config.toml
model = "masked image model"
dataset = "crops of objects in photos (Visual Genome)"
train_examples = 61751
image_size = 64
crop_scale_min = 0.7
horizontal_flip = true
translate = 0.06
method = "simmim"
mask_ratio = 0.6
loss = "l1"
arch = "mobilenet_v1"
norm = "batchnorm"
hidden_act = "relu"
channel_attention = "se"
depths = [2, 3, 3]
kernel_size = 5
stem = "deep"
widths = [96, 160, 288]
init = "small_normal"
optimizer = "adamw"
learning_rate = 0.0037
beta1 = 0.8
beta2 = 0.98
eps = 1e-10
max_grad_norm = 3.0
ema_decay = 0.999
max_steps = 34800
batch_size = 128
epochs = 72.1
lr_schedule = "cosine"
final_lr_fraction = 0.05
warmup_steps = 6960
weight_decay = 0.04
Rows from block 5 of a small masked image model, named by matrix and row number. Each number is 128 + 24 x the weight over its row's rms, rounded and kept within 0 to 255. All counts start at 0.
After each channel's rows are labels from the 100 images, of 14976, where the channel reaches its highest value: "peak at" is the part of the image that holds the peak. Only what is clearly more common there than usual is listed. The data: crops of objects in photos (Visual Genome). In brackets: how many of the 100.
# conv: pointwise conv (model.blocks.5.conv.weight, 288x160x1x1), inputs 80-159

conv.259 [108 137  95 128 131  97  91 255 117 136 105 125 134  94 125 129 124 133 149 133 133 114 142  68 125 125 139 112 116 135 178 121 135 117 142 135 110  64 124 121 109 129 145 112 132 125 112 107 119 148 120 124 140 124 152 120 146 133 124 106 125 139 137 131  90 121 132 171 148 134 132 141 124 124 138 116 115 155 122 102]
peak at: top left (61)

conv.274 [109 146 141 141 169 127 133 131 185  93 128 129 152 119 105 114 118 141 126 138 125 121 140 152 127 110 146 129 129 145 150 103 168 153 155 118 110 121 132 142 141 150 110 132 160 104 147 123 176 144 133 148 130 145 127 121 133 142 129 107 142 107 101 126 124 134 117 112 131 133 140 151 115 144 140 111 131 153  97 107]
peak at: top left (68)

conv.28 [138 108 107 141 103  99 141 136 113 150  90 145 102 161 137 137  63 119 124 118 108 136 114  89 106 125 121 139  90  99 108 130 158  89 126 127 126 158 135 159  98 126 133 130  95 130  82  87 129 142  86 119 157 132 170 142 122 119 150 127 203 124 112 105 105 124 116 146 126 121 117 148  82 101 136 130 123  79  37 179]
peak at: middle right (26)

conv.206 [140 131  55 111 143 114 121 156 113 133 129  98 115 108 124  93  62 122 119 140 129 142 139 123  73 116 106  79 138 116 101 132 130 110 153  93 125 132 126 122 124 116 112 152 102 123 108  76 130 141 130 107 100 134 147 127 126  94 146  69 121 124 180 102 122 101 136 139 106  95  91 130 108 126 120 132 113 144 131 149]
peak at: bottom left (88)

conv.239 [135 126 140 151 114  59  45 146 132  90 101 129 114 111 114 102  75 184 122 143  55  70 167 112 136 138 137 122 137 112 121 156 117 133 133 124 106 150 145 130  36 159 134 126 166 131 161 137 142 128 146 133 116 110 149 140 129 123 128 119 103 134 137 125 118 128 130 132 119 137 129 126  87 128 145  95 133 101 126 129]
peak at: top right (48); top left (39)

conv.146 [ 45 139 129 120 135 121 117 146 138 119 127 130 127 122 117  79  93 118 136 149 126 128  77 136 112 116 111  85 126 119  98 141 150 132  92 127 145 116 105  99 109 144 113 116  81 114 111  87 109 136 157 112 113 141 142 156 117 103 152 108 161 124 152 134 136 100 151 146 122 140 104  95 123 130 118 126 117 162 104 147]
peak at: bottom left (41); bottom right (36)

conv.35 [115 144 102  98 140 140 155 138 111 108 130 118 127 126 131 138 118 126 127 140 120 130 154 140 177 134 129 145 108 129 120  93 157 166 118 136 155 126 126 170 152 139 171 158 102 120 165 123 127 117 120 116 123 148 101 172 125  84 126  97 125 120 125 161 129 131 126 121 109 114 142 122 131 127 119 145 114 117 104 152]
peak at: top right (70)

conv.11 [100 138 154 122 132 148 152 116 129 112 122  94  95 147 127  45 142 103 120 118 120 120 164 140  97 142 118 152 130 150 134 131 118 130 128 146 104 122 110 126 156 101 131 139 105 137 111  99 137  95 139 113 191 147 138 131 120 130 157 146 158 133 129 106 147 145 161 153 146 130 113 133 100 111  99 144  70 118 126 126]
peak at: bottom left (33)

conv.57 [136 131 131 160 123 124 185 139 119 128 103 153 154 130 129 123 163  78 149 101 113  70 123 133 115 120 134 132 122 128  96 140 131 114 105 131 108 147 139 126  29 115 136 128 143 142  85 128 120 124 172 105 136 124 147  95 128  76 119 135 154 129 106  40 143 136 131  65 144 128 113 121 100 135 116 121 112 126 130 149]
peak at: middle left (28)

conv.155 [116 150 139 105 129  74 114 169 110 116 122 127 137 119 110 119 136 176 104 147 136 125 170 157  95 132 113 127 145  54 127 141  86 112 123  94 184 115 109 116 115 240 114 152 107 141 119 137 133 120 125 175 135 142  64 122 127 123 140 128 109 117 142 102  96 119 101 124 132 121 113  96 120 153 114 152 126  47 167 159]
peak at: bottom right (44)

conv.113 [ 82 141 170 113 140 113 116 139 123 134 146  86 138 136 131  70 162 142 130 134 137 157 106 145 110 144 110 141 123 124 130 128 191  94 115 118 128 125 122  96 122 126 130 136 138 106  90  92 113 125 120 152  90 109 114 131 112 128 125 110 137 141 123 118  89 223 141 137 136 147 144 123 136 136 106 110 125 154 115 120]
peak at: bottom right (58)

conv.33 [119 126 114 120 191 107 147 132 114 134 143 136 117 142 125 143 112 154 179 121 124 136 197 114 134 137 139 143 115 102 131 131 145 137 136 132 171 117 145 129 135 149 123 132  92 188 158 110 186 113 106 183 134 139  54 124  69 129 120 115 136 115 121  99 115 129  99 112 140  94 116 130  75  66 135 107  85 140 145 142]
peak at: bottom left (41)

conv.86 [130 109 126 106 153 150 121 123 120 134  53 108 147 110 119 129 140 133 146 125  97 107 111 108 101 104 132 122  99 127 138 145 130 114 138 144 106 140 120 115  89 115 135 111 136  48 105  71 114 132 137 114  58 127 103 127 131 141 121 112 133 152 145 126 107 140 134 180 119 202 142 120 134 115 147 105  85 152 159 130]
peak at: bottom left (48)

conv.267 [132 144 144 131 155 134 128 125 152 142 145 129 106 169 144 120 118 121 139 116 113 151 133 132 113 128 162 121 110 123 111 132 117 126 148 121 141 101  96 128 117  97 137 140 105 184 117 142 126  96 156 125 118 145 106 143 102 153 123 105 166 114 114 138 122 115 121 136 145 115 124 134 116 125 116 114 104 149 134 130]
peak at: top left (61)

conv.225 [111 153  64 153 139 113 142 141 129 126 132 112 158 113 115 127 178 125 166 104 124 153 114 139 134 120 126 126 124 146 136 109 107 112 124 130 106 134 123 107  94 119 101 101 112 113 122 136 134 194 153 113 142 134 123 115 167 127 128 146 101 196  99 114 100 131 196 127 148 216 120 111 130 127 142  78 127 175 129 153]
peak at: bottom left (36)

conv.72 [127 133 137  66 152 118 152 156 135 121  97  50 139 140 137 130 137 173 136 140 167 204 107 117 120 124 125  89 138 103 140 128 129  95 126 122  93  99 130 152 151 129 131 107 113 140 144 124 137 128  85 167 106 112 134 139 109 120 186  56 115 133 120 164 117 127 130 123 107 121 102 132 164 132  47 138 119 169 113 109]
peak at: bottom centre (34)

conv.287 [140 145 126  90 146 116 106 145 127 145 121  89 104 122 179 149 110 138 149 153 129 128 142 137 124 138 102 107 139 115 148 118 147 122 102 119 137 136 155 105  79 167 103 147 157 111 125 162 131 145 108  76 152  98 109 138 121 131 113 124  78 135 161 153 115 115 124 126 116 146 117 135 122 138 146 130 114 119  90 164]
peak at: top left (45); top right (38)

conv.82 [123 117 107 100 222 103 131 145 102 114 126 125  96 130 142  81 106 124 118 157 108 126 136 155 122 128 118 124 129 140 130 114 172 108 167 103 103 119 108 113 128 148 100 127  63  89 139  97 125 141 143  99 103 117 134 142 115 114 174 128 108 112 128 103 129 121 116 124 139 159 136 115  75 135 120 156 100 146  99 122]
peak at: top left (35)

conv.228 [148 144 145 140 132 121 117 143 127  95 118 145 116 174 147 102 115 139 151 132 120 128 151 164 126 167 137 124 115 144 129 138  80 144 174  84 140 144 129 129 168 109 154 129 154 146 127 120 170 130 147 133 138 132  99  83 127 142 136 109 155  61 102 132 128  76 113 131 129  87 122 134 121 120 116 155 101 101 149 133]
peak at: top left (67)

conv.208 [111 119 156 119 132 171 110 133 130 120 125 191 148 165 150 121 134 163 147 135 138 119 102 220 136 154 143 138 137 107 130 156 142  87 155 111 202 104 125 126 151 150 140 129  97 173 129 149 147  90 112 135 147 156 104 107 148 156 110 140 188 106 136 132  82 123 108  93 140  86 200 105 109 120 109 112 134 141 105 137]
peak at: top left (50)

conv.153 [145 155 206 129 148 116 104 119 100  83 103  89  74 124 115 105 118 164 166 145 113  57 155 151 139 153 124 163 129  92 125 116 137 137 140 122 150 142 106 118 115 141 131 129 124  94 114 137 166 129 146 119 127 143  99 136  87 138  85 141 140 123 118 126 116 139 118 146 139 145 139 132  96 103 121 147 131 132 113 156]
peak at: bottom right (69)

conv.233 [ 97 125  84 102 154 105 132 120 104 191 126 111  89 120 122 132 122  98 162 143 117 130 135 146 110 114 132 126 135 117 138 155 134 137 110 142 115 120 115 107 113 114 108 138  86 136 119 121  55 127 144 123 119 116 100 134 132 118  89 123 140  46 187 104 116 126 106 134 162 158 140 106  79 139 137 108 148 150 126 108]
peak at: bottom right (35)

conv.44 [133 103 121 150 152 166 113 133 126 120  71 126 140  95 113 142 124 149 162 121 117 122 152 150 168 117  92 130 106 137 116 141 112 132 136 119 127 136 116 103 103 129 140 109 135  52 123  85 137 118 135 108 135 131 106 138 114 115 129  52 128 111 144 117  97 123  69 166 131 146  41 113 131  88 148 154 122 127  98 122]
peak at: top centre (25)

conv.158 [121 108 140 146 124 115 140 142 113 120 140 136  84 159 137 139 128 152 134 122 124 126 142 135 122 147 102 164  92 162 148 142 121 128 110  78 130 115 143 139 110 128 227 141 136 167 125 125 162 131 143 170 115 193 130 185 151 166 114 156 138 117 129 140 108 146 118 145 139  98 130 114 120 139 131 103 129 130  87 126]
peak at: bottom right (37)

conv.281 [123 132 122 147 158  78 112 134 133 159 126 144 142 125 133 148  75 116 134  76 117 130  90 134 105 107 126 111 129 117  79 126 155 102 110 121 130 142 151 122  63 106 139 108 144 136  57 146 155 139 176 162 138 121 125  96 121  80 108 148 153 119 120  37 131 154 118  74 138 141 131 135 115 128 112 134 129 137 119 142]
peak at: middle left (26)

conv.188 [129 137 130 122 137 129 131 131 100 131 133 108 125 123 133 130 136  99 129 131 134 144 107 129 120 125 138 133 126 128 133 122 132 132 140 153 127 120   0 130 152  70 129 124 120 122 135 127 132 105  91 240 123 171 121 127 128 131 122 129 122 124 125 140 123 131 135 124 128 138 133 163 125 155 132  58 148 128 129 137]
peak at: bottom centre (26)

conv.242 [115 138 110 120 130 131 122 140  93 131 119 132 138 133 126 140 149 116 126 134 137 117 145 140 124 132 140 169 132 127 124 121 125 124 148 134 130 122 145 132 142 135 121 138 165 122  95 120 131 130 148 128 127  88 112 126 130 122 120 124 107 139 153 129 125 132 135 124 174 131 127 255 132 133 119 126 152 103 125 122]
peak at: bottom right (48)

conv.124 [158 140 120 123 128 124 110 118 107 117 105 140 150 130 143 125 109 140 121 143 123 140 114 160 129 152 122 164 118 130 143 115  81 135 156  82 126 119 136 100 177 130 124 130 119 129 110 143 142 117 133 122 168 154 110 119 112 123 124 148 117  83  99 140 153 114 129 115 170  70 103 148 123 128  85 134 126 106  91 127]
peak at: top left (32)

conv.97 [125 122 148 111 118 140 135 131 141 114 133 139  99 146 115 120 132 123 119 136 113 133 130 134 132 123 119 147 138 133 132 113 128 118 124 123 133 141 132 134 125 124 255 133 141 126 116 102 130 128 117 136 132 136 130 212 112 111 120 127 118 132 130 156 123 126 117 128 111 121 136 114 141 148 124 140 139 144 101 139]
peak at: bottom right (40)

conv.150 [137 139 115 119 141 123 156 145 138 130 133 130 169 104 192 115 167 130 137 165 108 126 126 122 143 142  90 121 138 124 134 122 157 127 118 114 123 100 109 197 125 183  96  84  97 134 146 129 130 153 137 154 123 126 124 208 128  90 117 160 122 162 154 142 126 139 136 137 137 138 137 132 130 120 123 147 147 141  92 141]
peak at: middle right (26)

conv.137 [214 132 118 133 132 111 143 140  89 118 128 125 115 130 126 130 129 128 126 138 100 124 142 136 131 129 132 144 123 122 132 101 143 147 145 132 128 134 119 119 119 127 128 137 139 136 133 117 145 135 150 130 134  24 131 127 134 123 123 123 112 142 143 121 122 130 131 102 101 114 134 126 111 123 155 128 141 118 125 134]
peak at: top left (89)

conv.266 [133 125 131 152  67 129  85 201 141 118 119 107 115  95 146  85 161 155 125 107 108 109 148 138 128 136 139 122 140 124 181  98  76  70 119 102 126  67 129 132 148 119 113 115 154 112 141 114 126 125 118 167 132 123 136 115 123  70 149  99 119 128 120 150 124 123 124 160 110 121  51 123 115 141 111 127 143 144 124 115]
peak at: top right (78)

conv.85 [136 133 118 128 168 138 134 137 128 123 168 154 115 149 143 140 110 143 174 120 129 141 140 108 139 124 131 133  73 147 113 131 142 133 202 151 147 109  99 114 155  95 141 140 114 152 160 107 131  99 143 108 111 126  85 141  95 124 128 130 131  85 151 118 114 116  72 102 115  84 113 119  99 121 122 160 106 121 120 131]
peak at: top left (36); bottom left (33)

conv.90 [107 132 118 128 154 110 130 150 151 120 137 116 138 133 126 103 123 124 213 113 145 125 155 139 154 140 129  44 130 131 145 148 119 104 111  92 138 136 142 141 116 134 130 111 165 130 143 161 114 173 140 152 119 144  91 116 137 138 193  98 119  64 160 132 127 129  93 156 134 124 111 103 124 128 125 114  72 126 132 130]
peak at: top right (39); top left (36)

conv.55 [132 106 117 118 134  58  48 143 133 126 137 131 121 127 137 164 123 132 179  88 144 146 135 127 116 120 119 112 129 133 157 102 143  81 139 123 133 109 135 132  99 136 165 116 128 159  88 125 130 121 158 120 130 113 136 104 128 145 117 164 132 121 151 129 136 133 151 127 173 123 126 121 137 137 116 123 138 138 138 127]
peak at: top right (87)

conv.114 [153 119 156 145 109 129 166  99 143 132 119 108 139 142 114  98 119 123 141 156 169  88 108 162 159 127 127 171 135 118 130 135 148 134 131 141 117 116 128  97 113 134  78 157  85 125 157 112 144 143 138 103  98 108 113 125 161 129  48  89 138 136 137 106  85 144 146 162  96 134 106 121 116 146 154 152 114  95 144 154]
peak at: bottom right (38); middle right (25)

conv.32 [139 139 117 139 132 123 167 142 100 137 112 132 144 119 131 136 138  72 156  99 128  77 121 121 116 107 119 130 122 126 104 140 134 126 126 136  92 145  80 119  74 113 136 112 151 134 119 152 110 134 174 106 135 134 151 108 141  56 107 126 137 139 137  51 137 142 133  53 129 154 110 125 129 130 133 111 132 109 138 150]
peak at: bottom right (47)

conv.251 [150 123 203 130 140 125 136 135  99 137 136 145 110 166 118  95 136 147 134 145 127 103 163 125 153 196 123 113 122  95 111 141 126 142 114 118 156 126 144 122 124 194 125 145 161 170 141 105 134  92 118 163 139 152 153 142 131 138 137 154 167  91 107 113 144  78  72 121 115 105 147 136 117  65 145 159 113 118 130 121]
peak at: bottom left (56)

conv.175 [132  67 114 137 142 129 133 149 152 115 113 128 129 103 183 122 114 136 128 129 131 123 123 130 112 160 141 147 146 120 130 114  46 139 123 147 114 113 119 127  97 136 128 120 128 146 102 133 125 156 161  79 126 127 112 136 120 114 125 140 140 112 163 120 107 255 153 125  99 135 118 120 117 116 161 155 135 104 163 156]
peak at: top left (33)

conv.230 [106 116  95 137 146 158 132 110 116 123  72  89 137 110 127 169 140 124 158 136 123 121 110 116 148 128  63 128  93 115 144 126 123 108 120 138 109 122 100 121 106  73 144 111  84  65 107 144 142 166 121 103 127 139 102 151 136 130 122  71 127 107 109 132 114 122  87 126 165 177  92 128 142 118 122 111 121 124 115 105]
peak at: top centre (26)

conv.5 [108 138 112 152 134 113 128 128 117 111 103 115 114 145 147  72 108 159 162 146 141 129 144 142 137 138 137 126 132 136 140 166  93 116 105 108 164 122 142 138 103 117 133 143 141 138 157 163 107 151 148 133 128 147  74 117 127 145 123 155 152  57 117 132  93 122 115 106 103 104  91 114 142 133 133 117 126  89 118 145]
peak at: top left (47)

conv.168 [156 119 130 134 127 144 126 150 116 134 122 132 146 105 123 163 104 123 145 118 116 131 126 125 155 125 114 135 121 125 157 125 143 133 110 153  97 134 164 117 105 188 130 114 118 151 128  92 130 162 116  97 169 101 139 139 139 159 132 101 108 128 155 231 126 130 113 127 154 118 138 175 107 133 179 140 145 104 137 115]
peak at: top left (48)

conv.8 [155 131 201  98 143 140 132 105 116 132 148 133  77 165 125  64 110 145 118 152 123 130 120 134  90 121 100 158 129 140 115 126 130 105 145 117 153 164 125 122 126 106 127 137 117 101 111  78 106  78 156 131  69 123 135 119 106  86  93 126 139 141 150  76 100 140 116 111 100 165 181 120 105 146 107 100 114 132  95 161]
peak at: bottom right (38)

conv.103 [154  92 137 143 128  99 144  68  69 122 127 126 116 146 117 102 107 134 122 138 162  59  88 174 104  98 139 138 128 104 158  75  81 100 124  90 200  94 116 147 115 141 138 141 124 147  56 127 131 112 129 129 122 137  96 139 150 141  46  91 164 126 130 130 137 106 126 151 137 114 122 119 116 123 139 111 112 106 135 146]
peak at: bottom right (36)

conv.60 [124 114 161 190 115 116 142 146 151 140 124 151 141 155 143  92 107 107 127 138 101 135 134 130 133 145  96 136 148 135 141 130 133 149 131 139 103 170 110  96  81  95 112 155 171 154 104 107  99 115 168 108 128 131 155  55 138 106 148 152 174 131 114  75 141 144 126  87 142 139 115 110 130 148 139 111 142 121 143 117]
peak at: middle left (34)

conv.181 [130 156 148 153 162 129 137 114 117 128 157  96 132 151 120 104 100 110 121 132 124 100  84 168 130 132 104 128  92  94 129 160 150 128 117 123 138 103 125 134 119 159 111 134 110 123 117  95 133 123 153 156 184 145  94 163 122 134 118 170 146 127 146  83 110 132 100 157 135 148 136  66  92 132  99 138 121  93 103 152]
peak at: bottom left (33)