config.yaml
dataset: "crops of objects in photos (Visual Genome)"
train_examples: 61751
translate: 0.06
method: "simmim"
loss: "l1"
arch: "mobilenet_v1"
activation: "relu"
channel_attention: "se"
depths: [2, 3, 3]
stem: "deep"
beta1: 0.8
eps: 1e-10
epochs: 72.1
lr_schedule: "cosine"
Rows from block 4 of a small masked image model, named by matrix and row number. Each number is 128 + 32 x the weight over its row's rms, rounded and kept within 0 to 255. All counts start at 0.
Before each channel's rows are labels from the 100 images, of 14976, where the channel reaches its highest value: "colour at peak" is the nearest of a few named colours to the mean colour under the peak; "place" is the part of the image that holds the peak. Only what is clearly more common there than usual is listed. The data: crops of objects in photos (Visual Genome). In brackets: how many of the 100.
# conv: pointwise conv (model.blocks.4.conv.weight, 160x160x1x1), inputs 0-159

colour at peak: white (32)
place: middle right (44)
conv.40 [131 160 138 160 135 196 173 134  98 106 129 127 150 119 126 118 151  33 145 144  89 110 178 145  99 106  87 107 121 127 128 127  89 135  99  90 156 122 137 124  98 113 146 119 156 126 123 128  79 161 120 184 118 107 133 125 132  87  93 112 132 163 114 117 105 168 194 122 137 142 142 131 154 171 156 116  71  78 102 163 121 108  83 127 116 100 209 156 104 135 173 191  83 104 131 133 131 141 204 115 129 114 147 108  76  68 130  80 153  96 138 133  79 131  99 115 166 131 136 128  88 140 130 125 156  89 148 154 123 127 105 170 143 161  84 127 155 110 205 143  73 129 155 156 133 119 207 163 147 132 255 162 113 150  91 132  83 146 150 126]

colour at peak: black (100)
place: top left (75)
conv.128 [129 174 122 113 115 120  94 129 163 117 102 110 134 150 132  95 208 139 100 121 101 113  85 124 201 163 112 103 106 138 109 131 107 151 123 164 102 129 107 165 116  97 134 134 123 154 105 113 131 141 226 110  95 151 143 130 121 163 163 165 119 119  79 167 153 154 167 122 131 148 147 111  94 144  96 120 148 129 165 161 149 101  92  66  61 137 154  90 158  47 125 123  54  49  97 114 136  76 111 167  85  94 140 119  76 165  99 158 131  50 173 100 139 114 167 126 123 186  85 138 149 103 117 148 119 204 143  90 182  76 116 123 152 116 130 120  86 132  87 127 106 148 117  69 135 130 122 154 142 129 112 184 113 192 170 152  90 149 148  96]

colour at peak: blue (45); cyan (25)
place: bottom right (45)
conv.61 [172 140 136 135  47 107 123 156 137 149 126 122 117 106 122 136 109 126 118 121  99 179 113 126 115 149 192 122  15 114 131 148 143  58 141 164 110 122 137 136 137 120 112 137 114 112 116   0 144 136  99 127 132 135 142 156 136 201 109 138  99 126 168 138 126 130 121 119 129 120  47 144 123 166  94 132 137 138 123 101 107 122 128 126 115  98 139 111 148 158  98 120 137 123 165 255 172 162 143  94 112 151 115 126 121 112 136 147 114 176 173  95 135 106  83 139 161 132 158 131  83 141  72 123 149 144 112 102 110 152  84 119 140 173  81 123 131 151 118 137  83 111 149 126 120 136  90 143 157 139 108  89 139 103 137 116 120 145 159 115]

colour at peak: black (94)
place: top left (35)
conv.42 [134 156 145 119 130 110 173 173  96 132 141 158 162  72 131 114 103 152 139 146 135 168 133 135 144 111 139 129 141 114 118 117  98 141 168  96   0 142 133  93 121 118 153 127 103 139 125 109 171 128 206 126 160  83 157 137 106 162  87  89 111 134 147 135 101  95 124 107 126 105 111  84 155 158 130 137  32 212 137 129 211 103 144 138 153 124 172 136 149  63 122 137 101 146 115 135 170 123 137 121 148 153 142 148 131 120 156 101 110  89 199 147 111 143 122 142  99  89 127 121 130 132  68 140 122 103 142 134 155 109 129 143  85 107 109 127 167 134 170 166   0 101 137  92  69 142 139 135  94 139 112 120 158 162 117 116 143  95 214 132]

colour at peak: white (97)
place: top left (28)
conv.86 [138 141 113 165 118 131 100 111  97 217 131 129 105  90 109  79 106 154  92 150  95 100 129 152 119 145 160 159 128  85 186  78 134 156 145 139 182  94 154 147  74 116 122 125 154 136  69 120 141 103 123 228 142 156  87 136  82 108 148 181  82  50 100  76 189  55 104 110 127 108 178 122 106 110 139 121 105 139 123 129 106 107  86  82 157 125 186 142 145 129 158 104  35  86 137 142 103  72 150 114 158 122 145 121 107 172 124 158 180 142 151 121 138 198 128 140 176 116 103 183 123 153 136 105  60 107 135 118 111 145 143 154 144 164 144 131 112 151 140 103 122 150 110 141  74  90 143 182 116  94 112 135 129 155 121 120  81 144 124 179]

colour at peak: white (92)
place: top right (48)
conv.89 [121 112 129 214 149 114 131  89 132 139 163 171 127 115 100  99 107 161 115 123 131 147 183 129  68  95 123 135 119 114 115 159  72 144 198 151 139 136 111  95 112 186 119 146 113 117 189 144 137 181 119 173 147 133 125 135 112  72 120 124 192 134  88 114 103 118 118  96 141 110 145 170 224 122 201 118  37  55 109 139 154 133 112 106 146 205 183  83 134 128 149 107 109 136 158 124  92 151 114 120 153 113 208 178 167 104 108  84 146 132 117 117 101 121 116  81 115 132 126 170  75 157 155 148 150  79  90 142  95  75 129 117 176 135 116 125 148 171 151 122 133  88 141 110 154 106  98  72 160 144 138 126 118 172 105 117 135  76 133 162]

colour at peak: blue (39); black (39)
place: bottom right (36); bottom left (29)
conv.151 [143 143 120 102  82 101 194 175 150 139 125 101 102 140 122 101 143 153 151 133 170 143 106 139 119 124 172 140  29 113 154 149 114  87 116  66 105 111 117 111  95  64 142 111 135 115 120  63 141 140 135 141 127 130 124 124  93 142 159 111 130 153 130 146 105  96 135 113 127 105   0 122 129 127 105 120 103 151 153 142 141 153 127  73 100 192 134 108 138 119 123 146 106 121 112 167 204 120 126  46 115  76 128 148 127 161 103 134 129 143 190 123 143 150  66 132 138 166 127 115 129 177 109 144  77 128 148 107 131 118 139 123 187  85  22 160 110 146 111 133  90 161 150 139 112 152  98 126 127 103 210  95 166 137 118 122 115 144 141 113]

colour at peak: blue (50); black (35)
place: bottom right (38); bottom left (30)
conv.77 [203 166 115 118  85 151 131 121 131 142 105 119  55 152 130 123 119 121 114 132 153 117 111 155 138 133 193 117 100 134 168 142 164 102 188 153 127 128 103 136 107 106 118 103 156 111  98 139 147 133 124 102 124 152 154 132 137 155 136 149 113 124 148 135 139 126 168 154 124 124 189 133 127 150 113 117 158 129 136 131 120 101 107  88 126 135 125 104 158 139  86 130 122 139 109  95 255 155 117  13 117  93 104 117 120 144 109 144 146 125 156 125 138 125 113  88 118 151 146 118 124 104 125 131 121 140 159 106 135 155 108  86 150 126   8 204 119 125 105  55 108 157 118 124 121 140 104 159 175 129  80  36 132 147 124 125 120 132 107 125]

colour at peak: black (75)
place: top left (27)
conv.96 [190 153 140  96 107 235 121 172 121 223 128  93  94 153 115  65 186 135 168 126 117 174 154 160 134 152 143 133 112 123 111 151 113 120 135 132 107 103 164 112  85  99 150 136 138 147 132  98 120 133 160 150 110 144 123 135  81 118 159  90 134 111  96 159 140 164 178 104 139 159 138 116  72  54 162 122 148 107  80 147 154 162 174  80 127 192 143 171 139 114 107 140  87 140 129 123 167  94 115 102 131 163 126 138 158 151 153 132 132 122 183 109 134 178 153 101 133 153 129 133 199 116 106 192 167 126 155 133 217 112 113 178 143 149 104 166  94  99 103 109 133 150 102  96 140  58 137 146 158  89 105 177 130 140 137 101  55 178 105 110]

colour at peak: black (51)
place: bottom centre (28)
conv.30 [104 146 149 131 124 180  73 150 124 125 122 137 135 117 119 103  88 137  58  22  99 127  91 136 124 126 163 154 124 102 188 155 119 130  61 129 137 111 100  19 145 146 134 151  58 133 111 129 126 161 121 150 152 154  60  16 126 150  99 168 110 128  94 172 135  87  57 125 144 105 141 139 137 149  98 124 144  92 110 111 148 123  86 111 131 136  88  84  75 140 171 181 111 158 118 117 123  94 101 138 109 118 168 107  82 137 148  89 121 129 146 106 232  52 146 122 112  97 114 129 134 120 129 106 110 101 137  69 117 107 141 145 122 108 132 126 137 118  94 133 116 158 132 116 157 133 126 186  95 141 163 110 188 143 153 126 140 127  75 131]

colour at peak: white (89)
place: top right (73)
conv.17 [ 99 142 157 174 145 122 121  96 107 141  87 140 122 110 115  95  78 155 112 156 117  67 159 153  91 124 147 124 138 135 132 154  94 150 155 158 100 134 148 125 148 131 138 137 148 106 130 140 189 136 122 136 131  96  97 194 113  88 142 144 145 130  31 109 107 115  94  54 133 154 149 140 209 141 121 145  93  85  94 146 111 154 143  44 112 167 147 114 155 136 132 146 133  42 129 116  96 139 127 139 182 108 166 134 167 127  42  95 125 134 120 187 116 153 135  97 176 134  79  60  99 110 134 112 138 121 147 113 103 101 164 116 197 112 163 115 148 186 140  78  98 151 190 122  82 111 102  73 159 109 131 152  60 166 152  73  85 122 127 107]

colour at peak: white (100)
place: top right (92)
conv.88 [106 134  89 178 110 129 118  99 141 122 162 165 146  90 137  54 122 128 171  96 144 209 135 145 131  92  63 151 126 121 156 126 148 133 140 120 139 163 122 120 110 117 117 135 125 176 115 208 160 143 129 188 173 137 104  92 157  62  95 198  84 133 132 129 118  96 106 118 152 133 149 119 135  99 162 130  85  93  96  52 127 123 148  92 125 173 122 120 131 162 145 108 145 121  47 133 126  81 114 105 144 129 214 163 101 121 143 109 148 129 112  94  98 116 110 103 135 160  87 118 104 144 225 105 154 144 173 138 105  93 137 160 225 112  62 195 135 125 150 113 121 118 132 142  81 118 147 127 137 174 123 119 100 162 128 120 184 156 171 160]

colour at peak: white (99)
place: top right (94)
conv.36 [125 149 133 124 140 156 112 123 176 110 123 139  99  68 125 124  66  83 123 122  98  79 132 123 103 115 112 205 205 141 110 114  68 155 151 137 165 124 126 169 132  80 105 125 100 128 120 136  61 121 132 182 124 106 137 107 112  93 136 162 157 116 134  73 115 134  85 102 107 155  95 158 138 142 125 133  97 137 135 134 110 220 121 140 139 125  93 135 135  79 106 113  89 149 150 119 109  91  91 110 138 111 187 255 172 128 117 107 158 111 145 174 110 179 118 102 150 205 122 144  61 124 144 164 125 116 134 177 135 113 155 128 182 164 112 113 115 150 130 108 135  47 126 148  85 138 145 104 141 121 144 170  61 107 137 126 201 114 161 156]

colour at peak: white (62)
place: top right (46)
conv.143 [139 203  99 163 101  94 117  92 133 149 139 178 123 124  97 161 125 143 140 153 111 158  81 129 139 117 115 140 122  94 110 148 129  97 145  76 146 149 110 126 153 157  63 109 124 108  66 130  98 121 130 107 118 115 182 106 196  61  64 127 103 135 166 178  99 146  94 145 138 153 137 121 117 165 125 124 137  76  81 100 128 136 158 104 115 126 165 140 202 109 130 187 134 160 114 111 138 123 152 156 134 133 160 142 163  96 112  32 126 122 114 152  53 174 113 148 155 126 133 100 120  35 134 137 158 151 174 109 112  99 127 163 100 198 136 141 184 137 152 112  87  78 149 139 125  34 161 168 139  87  93 167  74 136 126 130 104 125 166  88]

colour at peak: grey (88)
place: bottom left (91)
conv.148 [112 137  97 101 124 115 115 135  77 140 133 154 164 116 116 176 114 158  87 170 126 139 196  83 142  68 159 110 137 158 104 131 117 140 139 132 121 156 114 132 174 153  97 119 108 112 129  75 134 119 126  25 143 112 121 116  63 121 131  77  91  97 140 179 108  61 153 151 141 120 102 134  87 159  94 137 146 109 110 169 109 120  69 128 130 102 115 118 140 105  96 116 144 182 174 101 116 127 126 144  97 154  61 128 130 120  84 127 131  97 152 161 101 150 123 127   0 100 147 130 130 129  64 141 173 137  94 151 101 134  97 125  81 128 138 135 139  12 145 147  87 121 143 119 144 139 103 127  92 153 153  79 160  96  91 128  96 110 103  92]

colour at peak: grey (69)
place: bottom left (31); top left (30)
conv.76 [148 183 143 180 126 154 112 107 106  93 133 148 153 108 148 132 142 109  87 152 119 109 141   9 130 100 139 123 180 129 139 105 118 101 134  86 130 194 110 111 141 138 106 129 135 147 103 136 155 156 166 127 125  85 141 144 143 121 134 106 127  74 136 100 104 105 111 136 149 178 105 178  99 197 130 121  70 113  90 166 122 112 117 137 137  66 167 130 164  92 107 150  96 176 169 125 137 159 132 161 153 128 115 137 151  99 149 106 223  88  95 138 107 188 159  85 108 163  75 139  61 126 133  91 172 157 177 144 124 186 126 124 110  98 123 100 159  11 157 103  75 130 171  86 110 102 132 158 153 148 119 123 102  65 122 136 125  95 155 120]

colour at peak: blue (53)
place: bottom right (43)
conv.65 [ 95 123 129 141 109  92 129 123 125 109 142 159 148  97 138 140 112 134 114 141 131 134 131 147 119 118 132 151 134 153  93 137 109 120 130 123  76 138 123 125 171 132 119 144 112  93 138  96 146 124 147 137 130  87 130 111 110 122 101  90 135 141 166 137  96 105  79 106 134 109  64 122 144 129 136 140 112 149 138 126 116 118 145 136 144 131 115 122  99 106 100 144 133 153 139 125 255  71 130 171 164 143 173 158 149  95 173 114 149 126 149 142 125 125 116 136 128  91 135 157  52 137  91 145 150 162 112 134 131  98 135 182  61 134 166 110 162 139 162 173 102 103 125 125 156 127 160 156 181 146  89 147 156 156 131 133 155  96 160  81]